python train.py --dataset="stained colorectal tissue patches (NCT-CRC-HE-100K)" --rotation_deg=5 --activation="silu" --widths=[48, 96, 192] --attention=true --upsampling="nearest_conv" --lr=0.0039 --beta1=0.85 --lr_schedule="wsd" --weight_decay=0.06
Rows from block 5 of a small image denoising model, named by matrix and row number. Rows with one number belong to one channel. Each number is 500 + 25 x the weight over its row's rms, rounded and kept within 0 to 999. All counts start at 0. Numbers have three digits each.
After each channel's rows are labels from the 100 images, of 14976, where the channel reaches its highest value: "top examples" is what is common among them. Only what is clearly more common there than usual is listed. The data: stained colorectal tissue patches (NCT-CRC-HE-100K). In brackets: how many of the 100.
# convs0: first 3x3 conv (model.mid.0.convs.0.weight, 192x192x3x3, each kernel summed), inputs 128-191
# convs1: second 3x3 conv (model.mid.0.convs.1.weight, 192x192x3x3, transposed, each kernel summed), outputs 128-191

convs0.141:509466486517552500516519510469500522520490449522507508516472497496490473502504509505498494480474510535514527530484472514474453490530521482520513483489489493516477509480514553474509511478507503
convs1.141:481516469521529474467473523496507496495483494467468524480515483499511528483486507467488500538484505516477462477504507516491506491493484510508481490518499486504477543502500528541506432490496484
top examples: tissue: normal colon mucosa (63)

convs0.124:505527486481469529531494431529513505498490500495496492505516501507532491513506483512508496508483487471510533499491540508373506488533498483482504512460489498504521448532500494446509507546495494
convs1.124:502495547529502513485506583485504504501494505485571512509528510497478565503486519498480500500587468533490509481511457449521490520503503518501508536491486475480500514518500524491522543492497503
top examples: tissue: cancer-associated stroma (37)

convs0.65:512501493519450537503484551491495526532488499482517498506500499474504522527469520502509476483481496482510486480476491497462497521503521520515495474529500498506496501483505549503510490476491489
convs1.65:505502525360513508530499410514506501491497451536457517501480501499506454503475506492517514520515499486555491522483506523554530517470488499499494493499478486509500487484490560504491497490495515
top examples: tissue: mucus (30)

convs0.138:511526499427431502526503524497510516500509485527465481528452501515460515493517505507509501488540496498509515476494478508434471504543485506509508483486508484512503506510515515516506488498514498
convs1.138:480455491530602504500495495515513504508508497500560544473566496517508575513482508480477523518472573496507484493506514522542496482528508503502507516504495495495509544524500494503508424497501493
top examples: tissue: normal colon mucosa (72)

convs0.30:498532475455554489490464541490511503505486474495506489510551513473491532493557496522500482516486480511546496536510529503470390482473510464508500524515494484507512496499508484483506475454452500
convs1.30:474542495526504513490493492492483521496480494500525491489516493479517541492491505518516490526482477472460463479468472490443532501493528550487494485462473495492464503490497485523504478496516455
top examples: tissue: adipose tissue (48)

convs0.188:494487496512512510485480438520505463483494506487516501483507494495539477499520497472486486551481500480478488462513471487498498481497505524486487518485500521496509485519492479521486589502504483
convs1.188:503508492530461512515490549477498497521514512468438473522478494485491455471527510505536464454503472504488522475517480452545483504505489474508516509518490505489513515507508517493507514507512495
top examples: tissue: mucus (50)

convs0.121:497487517558505524503484503480483487504480532505525501501513499487504510489476503470483491487516490524495471469503468487547514534496513566501490466488503478510513525493500521480494533520466485
convs1.121:494506514425481515515506473475499482506518482497458501487462500456494450519500502543476499497459553511513503563494543483554514492502490496501495481467482500496495474487509534492491558479527522
top examples: tissue: mucus (49)

convs0.116:501512518519498512487492459486509499482467515459553489505512493500508519499495493489499501498464453547504487465498559505432510497498504489483494480484496471513504515515499530504505481581471490
convs1.116:498500513490478513509518567490497498510499513524529496522474503510472512494496520535502487512533440539509514496480473449490519521467514530506525505460488495464494465499506525462506540462515498
top examples: tissue: cancer-associated stroma (47)

convs0.149:516522487450451516529502517474505506501517494543472488537456503494445474500506504511494505470509461484495527519500403507453503512461495518497512466524508495513517509468521529509504504477515541
convs1.149:489450502519590511508509510526501485494496523484545525485550498528498574533486493474452527554507576483520527560515487558487472490536498475516522504513515489488488503522497522485490508519491504
top examples: tissue: debris (71)

convs0.106:516479535478511550499498479492514519496490513495496514531451520499483458524525513499516500421484513525501505494498515510519480505519527515491512478511486485523502513473515527493507535466506496
convs1.106:505499509523550459494496534497501480489517486472433512482552495488493499494495521492476532538507529477532458501488527519508500476501498513524506500501497485479511532528508505486504442519486517
top examples: tissue: adipose tissue (56)

convs0.169:496545475445538488518470498470510505518485484506515490517554504481476506498561496525507487503490500505537500546505521504477408478461499476496497521509495489506499475502507523479502465423450502
convs1.169:488549499464470532516485530491496499482496459507524511483530504478508598495480495505458492503471474486477539490473454501471526514478510535481493511480476489492474507485516494517524505509502479
top examples: tissue: tumour epithelium (86)

convs0.42:495469477593487501483458446525490494516480508482511489484491488502515488499500492466485478471511495498486484466498507485510524479519501530481475489489489511500531520521492492553491516554492495
convs1.42:520491510464484529508502539503514482488513493520500469527444505528496425502507503529548461549563484535502535523505451455517494514474520485510513494490479502487506497499515529480499543471505514
top examples: tissue: cancer-associated stroma (33); tissue: mucus (31)

convs0.152:510559495418445509562505483473506549503521487551450484529475504482462470489499501502505503492534464467476554521499459500444564523536481502494508480523504494508527464494512526510502497455528526
convs1.152:495447518519599503505510509529499482500497526473551528476543503536502557534476492480468538541519546512516525524514544536533460480536507481516517498520499500491503530520489505484494509521486519
top examples: tissue: debris (71)

convs0.110:491549495438520475510471531479507516499492501531492492503578508502482488505533481518503507502518458517534504554528560500457430471470498463480497515532490485501516497491500508466501486439461516
convs1.110:474499509481492543538501518526497500496486436519537525498532501460499540485482504510442475526507468498499529466475453475473536518475508545492499520479500491488471509505505517524512516504511466
top examples: tissue: normal colon mucosa (28)

convs0.123:503550528426479483531512522489500524478500522539445484500507497577469487517485483491527508503609558473502514468510513507447518512466491481507502490461516504508496505484501531511506495525508500
convs1.123:499469472540533507555490530510491516530498452523569514506489482474509589479516503510462482525402546502512517483480515519504496495533489531499496518494487505513484542500496474486511540484514494
top examples: tissue: normal colon mucosa (63)

convs0.113:497457513541451505488506551432499467492491521477506497496539486515507507501517500490474498511507511491493495471514453496489489481532510523502498503471497459497492536506497498454504597519473465
convs1.113:485504499443478520514496459520513485521510465514494489509471490465506499502504504518498487467442458499528494528479505494547523498506466506506502495470483497504492476494501527510495481486526500
top examples: tissue: mucus (67)

convs0.164:512468507454473526512507468493499498503511480528476488527486504513465463506479502500494515483557452505491506526514429498485528523445493532480508467544504492512523500470507565523501518495503552
convs1.164:495458491550541503501502539510496479491500520483531522490544499532489590524488490487445513532523627486514516554510497539485460490537492474519524507508513483481487513527500499485486500523487501
top examples: tissue: debris (43)

convs0.190:494512504557449524494456469549515493485494552450487481501486501509508438504526495496510510504548482492482488516507616498433480511510504471491498509503498490508495502546503528480492499527466486
convs1.190:506459481511464480536504560460481531538514492499529485512497504503503560477523502542541482499491431482499520479469440487500497488523542500507507510484488514470506490507502489448499540485507493
top examples: tissue: debris (28)

convs0.109:513490520545447498507504505547493528523488485522541503506457508507482509512461504495512503499553465510498496509480533494440540499523507545512495459548483511504496482501500485509503467524512518
convs1.109:498496499405527512501499445487497500488510487517459506502478493519496450509493511511483494572482591500512469514513570539547492498497483482495512496483475493498488474472495501493487479501497508
top examples: tissue: normal colon mucosa (70)

convs0.21:516490491487444502543506451548517514517505486507492507509485505494528479510517497508517496554498527469504544493490505515358537512530506496496503505492496503509511459531509484478514503500523504
convs1.21:505515523558536501470495563482495509487504528467544514510508498505507551510497500499504491473578467521496477520512493418534466495517505499489490512510482471515511508510507541504513521519491515
top examples: tissue: adipose tissue (37)

convs0.187:508489504430485506519489418537510537496513490517520509509462498504532468516490498498518515495543533498491505502499538514451555508482514506498498467512490487512528482514506543511512462481507527
convs1.187:516440489573566496506519609454489490489496494497504541523521504512471544511480500531448494493537484514533503535471511476513478508486505499497506510495505466493490519502493495464491541487477522
top examples: tissue: smooth muscle (58)

convs0.94:514482502478518489479501545533508509506500515538521510506434493527529450507485509486512514425536472502509468511528511501533525503507531538470487469529482515517500526494508505516510487529509517
convs1.94:500441502553529494524520553460475496505515500457458518526510508498483444508500502537483490530512560496500468540503523433534480490508508481496515494485498499508515550500502537450503539502488512
top examples: tissue: adipose tissue (41)

convs0.127:503520505480602485485502517486510487493497522554469507497525519500498483517519498519487495544526475508548496563497510501490467523483512481507498532550494502507504486471505443436510485461470508
convs1.127:498535484598480500518497526519491529517503510489454521509499500441486443498491501508479485445554481484497480467494490486450536506516545534494498509493512516514493540521496498528492481512521496
top examples: tissue: adipose tissue (83)

convs0.63:497496541415428545523510501489490484488493498522464484502518489538490451507485498494498498469517501496481514465519504494429539528471498557521504510477515499500472515508497520508492567551499482
convs1.63:495513471578528457489491524494490486520504490498509519481485492484518558487514504512519480546466528515505505501450535532593485476495438487503489503500493503498510509496506488496491443504503498
top examples: tissue: mucus (66); tissue: lymphocytes (27)

convs0.46:483500472487499491506474468488480478503491516504502488470539486508502498485481489472478498473517468510495473471518537475511499482504471503489480493489507524489534493514484509509481495535476496
convs1.46:499478517485471535480502495482507498496493490526539491534446507487480374489515505540503458521551503515498542507513444493508480518479513505499504504516492480484491512508521504511509560465507485
top examples: tissue: cancer-associated stroma (35)

convs0.161:513541509405463518526492496514514514490507491524431480527446515514465507498518504508518491501551498472506523496485511509445464505536483493505512492477505483510500512498516506493508509465496509
convs1.161:482445493556590493499493494525518496494503488492546540466566505524516551506474501469486523524517518499511469478503517508506487482514523520507500506502492497498510524523500494511505431519487495
top examples: tissue: adipose tissue (38); tissue: debris (27)

convs0.156:491481460446478522475464510485485474486495501488499498485533490529503513519479491493474506441498433532503477456510509486533504494480489521495485494493524512501529491512493567526492489541472498
convs1.156:496510556507506518495512468483514485491502470532495515510489504496461398501486519513465480496571581526526505533528473494519523517469500518505524500501470477471493522515502547475490496464498498
top examples: tissue: cancer-associated stroma (34)

convs0.122:498491492464527487514502516485499500518495503553499498501537505526490461513489490508497508459534408517504492524523510492479512474492501514460497479515492513504527513483495523453496502499491529
convs1.122:495526536503526520510504568488497486489494445490470549510519504466477501495492498532417474512507586500522537508484520462497499514474498517498495509482503466492475550507505531510498549501499493
top examples: tissue: adipose tissue (52)

convs0.75:512474506450470526513506470490499499502512480531472487527484505511462461505482502501494514482558455503491509528513428498482526524446492531479508467543504491512522500469508562523501517492503552
convs1.75:494457493551549504502504538513496480492500520482532523490546500531489588525488490486446515534521622485515518552512496543486461491539493474519525507509515484481486514528499500485486501523488501
top examples: tissue: debris (47)

convs0.182:486538519543582478490475457488487497494478496531538479474513498509533507502497487480504486549593503527491503513467520474519494493500498490495481493485469496498511485499484564465487499537485487
convs1.182:509471481513445517505515527490499521525518486516454502526451493441489452504512498520466495516396522488492509472490484504459514522501491503506498502508542511522492492494491447504502524458519496
top examples: tissue: normal colon mucosa (61)

convs0.32:490474493483463509525479562494486460500509487460485496489526527468482541482492504492481486447480441478505498526490435484534515497567489447515501512522500474490530549483495496492487495516504522
convs1.32:499485515485481518457492419522502490494494507502524458492439485500497466515505494488514489517525499505470502520536548539420488506481525513504500478494499522518474428484493523521482575516495508
top examples: tissue: cancer-associated stroma (36)

convs0.2:504500520514495512491504454488511503487472514457554500509501493492506514496493496486505503495460469528500482468495549510420522508503508496488495476501500472513504515510501521512510480582480496
convs1.2:501514511486477509502515562492496498505497520525523492520477503525477518495496518530512488499546443535511518495478471450500513516464521523505523503459487495466498469497510535464504537466512504
top examples: tissue: cancer-associated stroma (32)

convs0.68:520520519471470474479510557489504497508510534499491519501484497511502551509514516497494490559517510506483507502520420514418477500505524500544499501508514478508503511509513511504515472549477487
convs1.68:496455506475555509524495433492506517517498500520486487512456482453514467500516510505578514483453541487501459532474495479572524490511503504479479496524499506529518507464503491511500481479503502
top examples: tissue: normal colon mucosa (90)

convs0.80:511572486418447507562498502485510538498514492543465486532462505474460489489509501503505498485485473467490556519492489505446508503537480489503511479510506494509526466496518509510504495474516515
convs1.80:495445516516596511523504483536508494494496515487556535470555504535497538528476496470467529529533537518516533515513498530524467484516524490516520501513496502477502536528497514482499508515487512
top examples: tissue: debris (67)

convs0.144:500531490442484492581499495472495507516492453533479484509515486489488516487516497514515478505460585507531515537458487503510446480449472513525508488428515505506478505494505513465497461457491480
convs1.144:504549482509509503524488494480504491489498495504557547485496496507497604506492490481442494456448483526511571485496497537465493518501490496486485517506503492506487540491517482534520543510513501
top examples: tissue: tumour epithelium (57)

convs0.54:496531496498532493534491450502517512510503475476534493506546491468497484490505494503495503512532491488496498516481558505393554494487509493493504498496503480514537510521501574495502464496509496
convs1.54:500451479485499487475521618453492500496482537506523525502493510519472550507483500513471496527500452488515509497487496452464472497497521516505494487463520489464475490486504458487500534501497508
top examples: tissue: smooth muscle (71)