{"arch": "unet", "model": "image denoising model", "dataset": "stained colorectal tissue patches (NCT-CRC-HE-100K)", "train_examples": 90422, "image_size": 32, "crop_scale_min": 0.5, "horizontal_flip": true, "rotation_deg": 5, "color_jitter": 0.2, "task": "denoising", "loss": "charbonnier", "noise_std": 0.4, "norm": "batchnorm", "activation": "silu", "widths": [48, 96, 192], "blocks_per_level": 2, "block": "basic", "attention": true, "upsampling": "nearest_conv", "init": "trunc_normal_002", "residual_init": "none", "optimizer": "adamw", "lr": 0.0039, "beta1": 0.85, "beta2": 0.95, "eps": 1e-06, "gradient_centralization": true, "steps": 34000, "batch_size": 128, "epochs": 48.1, "lr_schedule": "wsd", "decay_fraction": 0.2, "final_lr_fraction": 0, "warmup_steps": 1700, "weight_decay": 0.06}
Rows from block 7, named by matrix and row number. Rows with one number belong to one channel. Each number is 128 + 32 x the weight over the matrix's rms, rounded and kept within 0 to 255. All counts start at 0. Numbers have three digits each.
# convs0: first 3x3 conv (model.mid.2.convs.0.weight, 192x192x3x3), inputs 18-35, a 3x3 kernel for each
# convs1: second 3x3 conv (model.mid.2.convs.1.weight, 192x192x3x3, transposed), outputs 18-35, a 3x3 kernel for each
convs0.84:017009059011028059035047066131133176117116140149125152028075072023030032066075111117122109089107095123104115164149178139141172149129156173170194173157181185162185217235188255255239232255200167106038067141116000072184120108128092079094087084118119110118108097098100075068026000023000000000010000015054003036000000000000000000123053000106064031125073053167152133172202153208255186115135129102093098117106113152137149121116134147127154166146146123106102130100123161138140127118131138133140
convs0.85:127124126126123126129127129134137137136138140136137138133129133133130131136129131133136137136137136137139136138137136136136135136135134129127126127126125128126126123120117121117115120117118121129135133136133145135119124125125122124125122123123132126128126122122126123125111120119113120122110114113141144143142148146142147143125126128123124125125124126132129126127124123126121121122123125122123125123123126133134135134135135134135134144146145144147145142144141130131130130131131130130131
convs0.86:108107105107114124105104118137123133142119130137121125184139116142149145120148182165156167170144160168166161116108122121106114125112112139117131122094115128106121150172145134151157143137171085130095109129095072136088186162137187173142171193135132141129117124133123125116154200085141206137111168160152180127129156131133155145148109126147109100138108100142151114134143124147158128139107092124131098125137131129122127124114126125118131153151100143173122127172138134133135130125127134128125
convs0.87:145150131143142116139154116122110103118111109123122119121148115154220165089128078138127132102094121090080111102105117104106125117120126193162176196158168208174177110110115122101090100095088122120107079108090057112097108138137085128124120127127160203228188237255202237232100080050114101088124126088115096097119112124111122132143146144145152152126131141099120131117125135149129128109138136120162141125158130128130118124134116120130112129134131128152151140160154108107117104098110119108112
convs0.88:133130132130127130131129130126124123124122122124122121112115119118122129119121128128127128125125123126125124128128126128127125129125123126119119124116116128123121119117118117113112119115117117115119126122123138130119123123121125123119126121115125129133125133134126129130134144134134153133127141128124118122123116121125120122139138134137137136135135136129129130127127130126129131121119117117115115117116117128129128127128127127127126128129128125129132123129133127125125126123124127125126
convs0.89:133125129137116118141123123136139134142147144143152147101096105094098097099094091120118117126129123130130123143144142142148141139149144167175175182187183186188182100089098098084095106088101104129144119136135122121105108101106105100104105101105122110116112099105119112112092092101104103108098097098129121129129128136138141142108103110102097108115105115137128127128113115125111113113108109118109105125122112136140138139144142142146142160160155158155147144140134131131133132132133134134134
convs0.90:117067084047010045061035078097081088077057057080081091198255217255255255167251193165143156157120140156126141086087086102086085100083085022000011000000000000000000121141130177204211164201202115119115076096083050051086074080092081082084096086098101065064175143089173180116107080108031020058045037073101095104107106115092087099204218224199210255219242250160145146103100132102104137173173189170185173147174174172178160179185159153157145101073089091081068112131125115118126120110109141122117
convs0.91:126122124124119124127124127135139138138141144137140141137130129137136126138128130140148149144149149146153149138135132135133131132132131128126125125126125127126127120113115117110111119114118118127132127129132139138123110119122110118124111119123136128132129124124128124126105123120110123130102112111154156153150153155152155152131131133127127127128125129138133127131124120126116116118118121119120121121120122134136137136137138136138137151152152150152152149150149132132132132132132131130131
convs0.92:135133132133131131133132131128126125126125124126124123119121124122124130123124130127126127125125123126126123129129127129128125129126124125118117122115114126120119118116117117113112119115116119118121125123124136129120124123121125122119125120115124127131122129131123126127129135128128144129123136127123117120121115119123119121137138135136137137135136137131131130130130132129131132120118116117115115118116117131132131131131130130130129130131129127132134125131135128125126127125125127125127
convs0.93:144119132102077111107088116111083096087051060093084098154240133255255246140238155164140148141110131148133156099096098106094099123106104045031051023001027035017048150176173208241240181222217176149120124114108075090140130145157144132131169151137107080109141085120170152154128104096058047046086090099242242236255255255245255255113116139071109172095127176107089120070049096092077114171201189183219192148186168163173153171186164148159148101075109087076087121131135111109119110101108133116118
convs0.94:132134136136138139136138138130129130128130129129130129137134138131125131134129135116115118116116116119117116129130128130131128129128126128122119126120117128124122125121120125119117127121120122121122123120121128122121121119122121120123122121121122128131120129131123127128107108107107113114107116117123116118120113116121116119136133132132131131132130132131130130129131134127131134122120122122120120123120120134134135135135135135134134126128124128130129125127129130127127129127128128128129
convs0.95:131127128128125127132130132135139138138141143139141141136128133135129131139130134128132134130131133132135131140139138137137136137136135127124124125123122126123124121115113118112109117111112117132142134143139148141117123125125122124127120122124124113117113104107115107113107118121115122131110115117146147146146149148145149146125126129121121125121120124134129126127122120125119119120119124120119123124121125137138138138139138138139136140138138139137136139137134132132132132132132131131132
convs0.96:118140111136227197099192146145141170141131156144137163122084081155129095177126195222229240234195253239230216121095098084072077085085082095082124116080117116089103146099080214198159138153160182146176167126167144149194127226153162205162150199126052051111071067050104046066223255163255255255194238225132117123084065108086067128123114160132120157125114129090113115070084108106118044091091121127152158150157143152118156138090144163130162000053052000083000009016014148137160132095141143131155
convs0.97:111098106123119124096116116145151160145144161151146159123126062144186109133143105156145124149097117122102111160142141147120129135125142185185185199175184184172169126119104137149145083123125049090172136108140167127070183198137184175133179214120134132105110145098084072098117147080149243145108154106081036070047000026093026045088124127077099101115094074175174134168166156134183190132120094149144114170156131161147158151129153155142159092088063110173041112118058134137134128114124134123131
convs0.98:047078107050060086066076107115133139114136126133143135141093110126100151149145175152130159134116142149116143101107127118120119130134132051049083004000020027000011224255255184199252197178196079073046101091101080117115087048086115080113140126139141126092158163121131137134045046106027025027074048041051041096000000020018000046214171143197161166172167183084109117088124170098150182049049093034045056069080073151144156132123141143132148115086063119083057147131114138137146125120137140139152
convs0.99:135133133134132131134132132129127126126124124126124123120122125122124131125126133125125126123125123125125123130130127129128126129126125125117116122114113126119118118116116118114112121116116119117122125121124135129122124122121123121119124118114123128131120129131122126127125128121124137123119133123120114118118112116121116119136138135135137137135135137133133132132133134130133134119117116117115115118116117133133132133133132132132131130131128127132133124130133129126126127125125128126127
convs0.100:128125125128124125129127127134137136136139140136138139126122126124120123128123126130131133131131131133133131135135135135135134134135133130131130130131131130131130122118117120115114120114114121127132130131132138132123124124125123123125123123124129127127124122123126123124118123126119124129117118120139141141140142143139142141122123125120120122121120122132130129129125125126121122127126127126125126126125127132133134133134134133134133140141140141142140138138136130131131131132131130130130
convs0.101:128123126126121126130127130134139138138141144138141142135128129137135130139130133134141143138140144140145143138136137135135135135135134129125125126122122127122122125121119122117117120116118116133146139147143157144114126133130126133134126132128126114121113102106119108115113128126120135140111125122142144141146151147146151145122122124118116118120116121134130128125120120125120121121121126124124127129128131134138139136139140137139138144145147143143144145142142132132132131132132131131132
convs0.102:126126120127131125128134129140144142140144146135149147105091095097092085119110106141164159143160158139145145129132132128129131127132131132135129139144137145150145117102113117101108129110117130135128127122125121121119130136140129130146129132136134112118129107108129106105159165161176174179163170168133133136132130136133126126120120114113109107119109114136134133139120114135107111130135139128138143132139143130131133131131134134136138154142142146128127147127122130130130131126129133126131
convs1.84:162199198205241222186209182092113090125142104121097075137078117081023083111077131119148118145181146094122119148193157201255201162181150040037059020005063062070083097025088027000012106057099130124130155162143148144157196169130235183125230162095076040070050022040097063101134179145200223160173175128198208181200203166179168142150112143076025080090092144141181141142142134123110112114084125088083108116101128123126129143151145118117120090099086077094092050058076194208150179176148130111116
convs1.85:120121122117119121118120122128124122127122122125122123139140136139143139135138136124122126126122125131127129126124123125121120126122120122121121121120120123121122146147142147150145142145142123123123122122124124125125129126124128124124127126126135136138137138140136138139111111113113108108117111110133132133132131134133134134133135136135138137134133132126124128124124127126127128139140136138143140135139137123122122123122122123122121116118122119117120121118120121122123123122121123121121
convs1.86:123134137121121132120115131136099143142093117137109111119106141116105145136120140154132139146129126144136139123124121127120132127117131138139140141140147137148147100083126120093134133100119109106152122094134145085118144057167159081125144134108125122116120115108110105108120126116140147113114110104120091139128076111140097109134174117121185133128173147130096120138096107117114114129121121105101120115104125133151141135149138131137137119125111116136111105128116124107128134119129139142130
convs1.87:138142160140139162147146167122130119145155150141150140134135139125142137129145140060075078071088088075084068191197178210206184203197176093087078105113099090095095147150131135145138114132144154171149181200162169189159084088074091099101101092100024030044030034057028028046155164136174155147163150139132150133130157144126144147125109125108089102122120120145158150157181175149155158122118145104112132113115129103111095110126104119123108125144140131143139133135129168184163187201177178178164
convs1.88:114113118112113119111113118129122119134126123135130125123122128124122128126123129140139133141141136140138135133132125133131125133129126137140133136142132131136130139140145139142145138139140110107119108104119118113121123114119127116119127123125134141139141148146132142140123126120124124121128128121128125131128125132127125130126131129126128130125125126140138137144145138135139134137131123138134125131127125133135129131134128134135130121124127124123125124122124128127123133130123131128124
convs1.89:110108117100099111103099110120122117124126126127135133151147141150154143151155150108109113111115119112116119141145145146141143145141139089079081084074071087076075141150142134152141126136128122125121120126120124128122112115104109111106114116114145152148154163159154166161099117122098103123104105112154160152154164153148153144127119124130121128129121121107110114107116120107112121144134130142140129146145141106104106104100105109107112097101108102103112105105112112110114118113115114113114
convs1.90:084049092050003071081038097140158148152184164115148138032000046000000000049000056160152148184192171178203175140157137155167146118132113151177135174218170159182159138157135143162135143169162167195129214255185124179131148209177198255225158215188193173215157120163184150180158142152178187184170190189125143126124154126097109087137088103085020046145085095158186145149214164092125103056055065054010046090040054095027085052000047127060120135135132131140129112117099141153126134138101089095078
convs1.91:127126127122123126123124126135126124135123124131126126143146137142151142139142137118114125120112123129125130120117117120111112121113114122119119120119119121119120144149140145154145136142138126125125124125127130131128132130130131126130129131132133132139131130137133135138105103106109097102113103106131131134130130134133137136128137137133144139131135132121118123121119124120122126149151144146155149144151147126123122129124123126124122109111118110106114114111117116118121120118120118118118
convs1.92:113112118111112117110112118129123119133125122133127123128127131128126131129127132138136132138139135139136135132130124130129123131127124134136130133138130131135129138140143139142144138139139112110121111108120118114121122115120126118120126123124137144140143150148135144140119122118121120119124123117127124130127125131126125129127130128127129130126126127139137136140140136134136133141135126141138128135132128133134128130133126133133128122124128124123126124122125128126123131128122129126123
convs1.93:141124157116073130136102151107113125120144151097131132082025104018000016101033102104106098103137125094129121182193159212215174166179144112145110137192148120152136141178158152181158147160158168212160217255201145189140123152133159222189143184162145117156111070112138108142125123115142151144132144144129159139124161138103113096125082099079038053133095105118145122124185156083114093099083107084029074122085096069007058016000003085017080141144128137150130116129105143137109154160115124133099
convs1.94:112113118110112117109113116132128123133129123131126121127127130126126131126125130131127126131127126133129129133130125130127121131127123129129124129131124129131124137139142137140143135136139114114123114114122117116122123121125125123126124121125140145144146150150138144143128127121128124118127125117129127133128128133125125130131131130130129132130129130132130131130129128127129129139138130141142134136134130129129124127129122127128124120120126120119125120120125128126124129126121128125122
convs1.95:123122122118119121119120121128123120127121120125123122135136131136140136134136134126124130128124128134131133126125124125122120126123121121120120121120119121120120144149142144150144139143137123121118120119118123123119127126128127124128125126131143145147144146147143146146110111114111107107118111110138138138135137138135138137129134136134139138132132132126126129126127130126128129140141137141145143139144142121119119121118118121119119123126130125124127128125128118120122122121123121121122
convs1.96:165142132152142151173158156144092127117029091100063121145143144129140150163165165092082118102091118081072098110096112126090102135114130117124100124143120107116106117125136097088117147131132183125161120058130168118162121097128133053080091089116068054080044019045051020055088027098083000040112037083155105136138072113170128144088143108120211137092154096132145145136150159138156150150176155140185182145172174092081115105064101100066092143177169187219180181202164123156156140145132127143135
convs1.97:104091115069064110094080107099025089103005062128085101169153161149133134167133156079091106093132124086119120151134139158119145160153152066064066063059064068063061115127134107078117143098120119072133083000098133068126098000048139000000131052054144131136142141145149149155087058094087010086126102121115084127116053095124072090112185126129248157098175125089075102095100112093094096128091111099070078116072114102089103092068093093085097112145126136180133119150121116094104134099099111108100
convs1.98:151138143159141141158155147167155141160166148138149157052039074038016043106086084145183147140206182084144140141133128134127131123107131128132138123117124100100097098055083053000039096065073094093107087087095107121119180154138187177133160179177126114121124108111105099104238222156198213180096129163112087093132098083150139117132153134133150150133130126106092099124121103104119126051058096047045071113087083158173146166203180134166164107117102110124103076088092126134129147144123123124142
convs1.99:113112117111111117109112118129123120132126123132127123128127130128126130129126131137136132138139135138136134131130124129128123130126124134135130133138130131135129137139143138141143137138139112110120112108120118114121121115121125118121125122125139145141145151148137145141118121118121121120123122117126123130126124130125123129128131128128129130127127127138137136139139135133135132142136126142139128136133129132133128129132126133133128123124128125124127124123126128126122131128122129126123
convs1.100:120120120118119120119120121127125124127125125125125125139141139142144142140142139127125127127126125129127127124122122123120119123120120125124124124124123125124124145147145145148146144146144125125125125126125126127125128127126128127127127128127142143143142143144141143142115113113113111109113110111132132133132133133132134133133135134135136135132132131124123125123122124124124126137138137138141140138140139124122122123122122122121122119118119118117118119117119122121121121120120121120120
convs1.101:127126125122123124123124123128121119126116116123119118134135130134140136133138134121119126123118124129124130129127127129124124130126126121120119120119119119118118145151143145152144138143137123122122119117121122121120127126127127122125122125127133134138131133135132133134111111116113104106119108109138138139134136137135138137131136138137143142135136137125125127127129130125128130138141135137145142136144140124120120124120120124121120121126132125127130127127129119121124125125127124124126
convs1.102:131129125135133129135133124128123121128129130123128128144149158150157161151153155123116120114106114121112119125120116127127124122133130134131139138137141138139139129134134127134135128135132142142134137141130139140125120126125117123131116123133118124122116120123114111114108104092103105099105116103116117111110117111111116110136137136133131131129129137113114114112114122115113123143151149150154146146141131120117120125120118128122116118128118113124120112117117115119116116120122114123129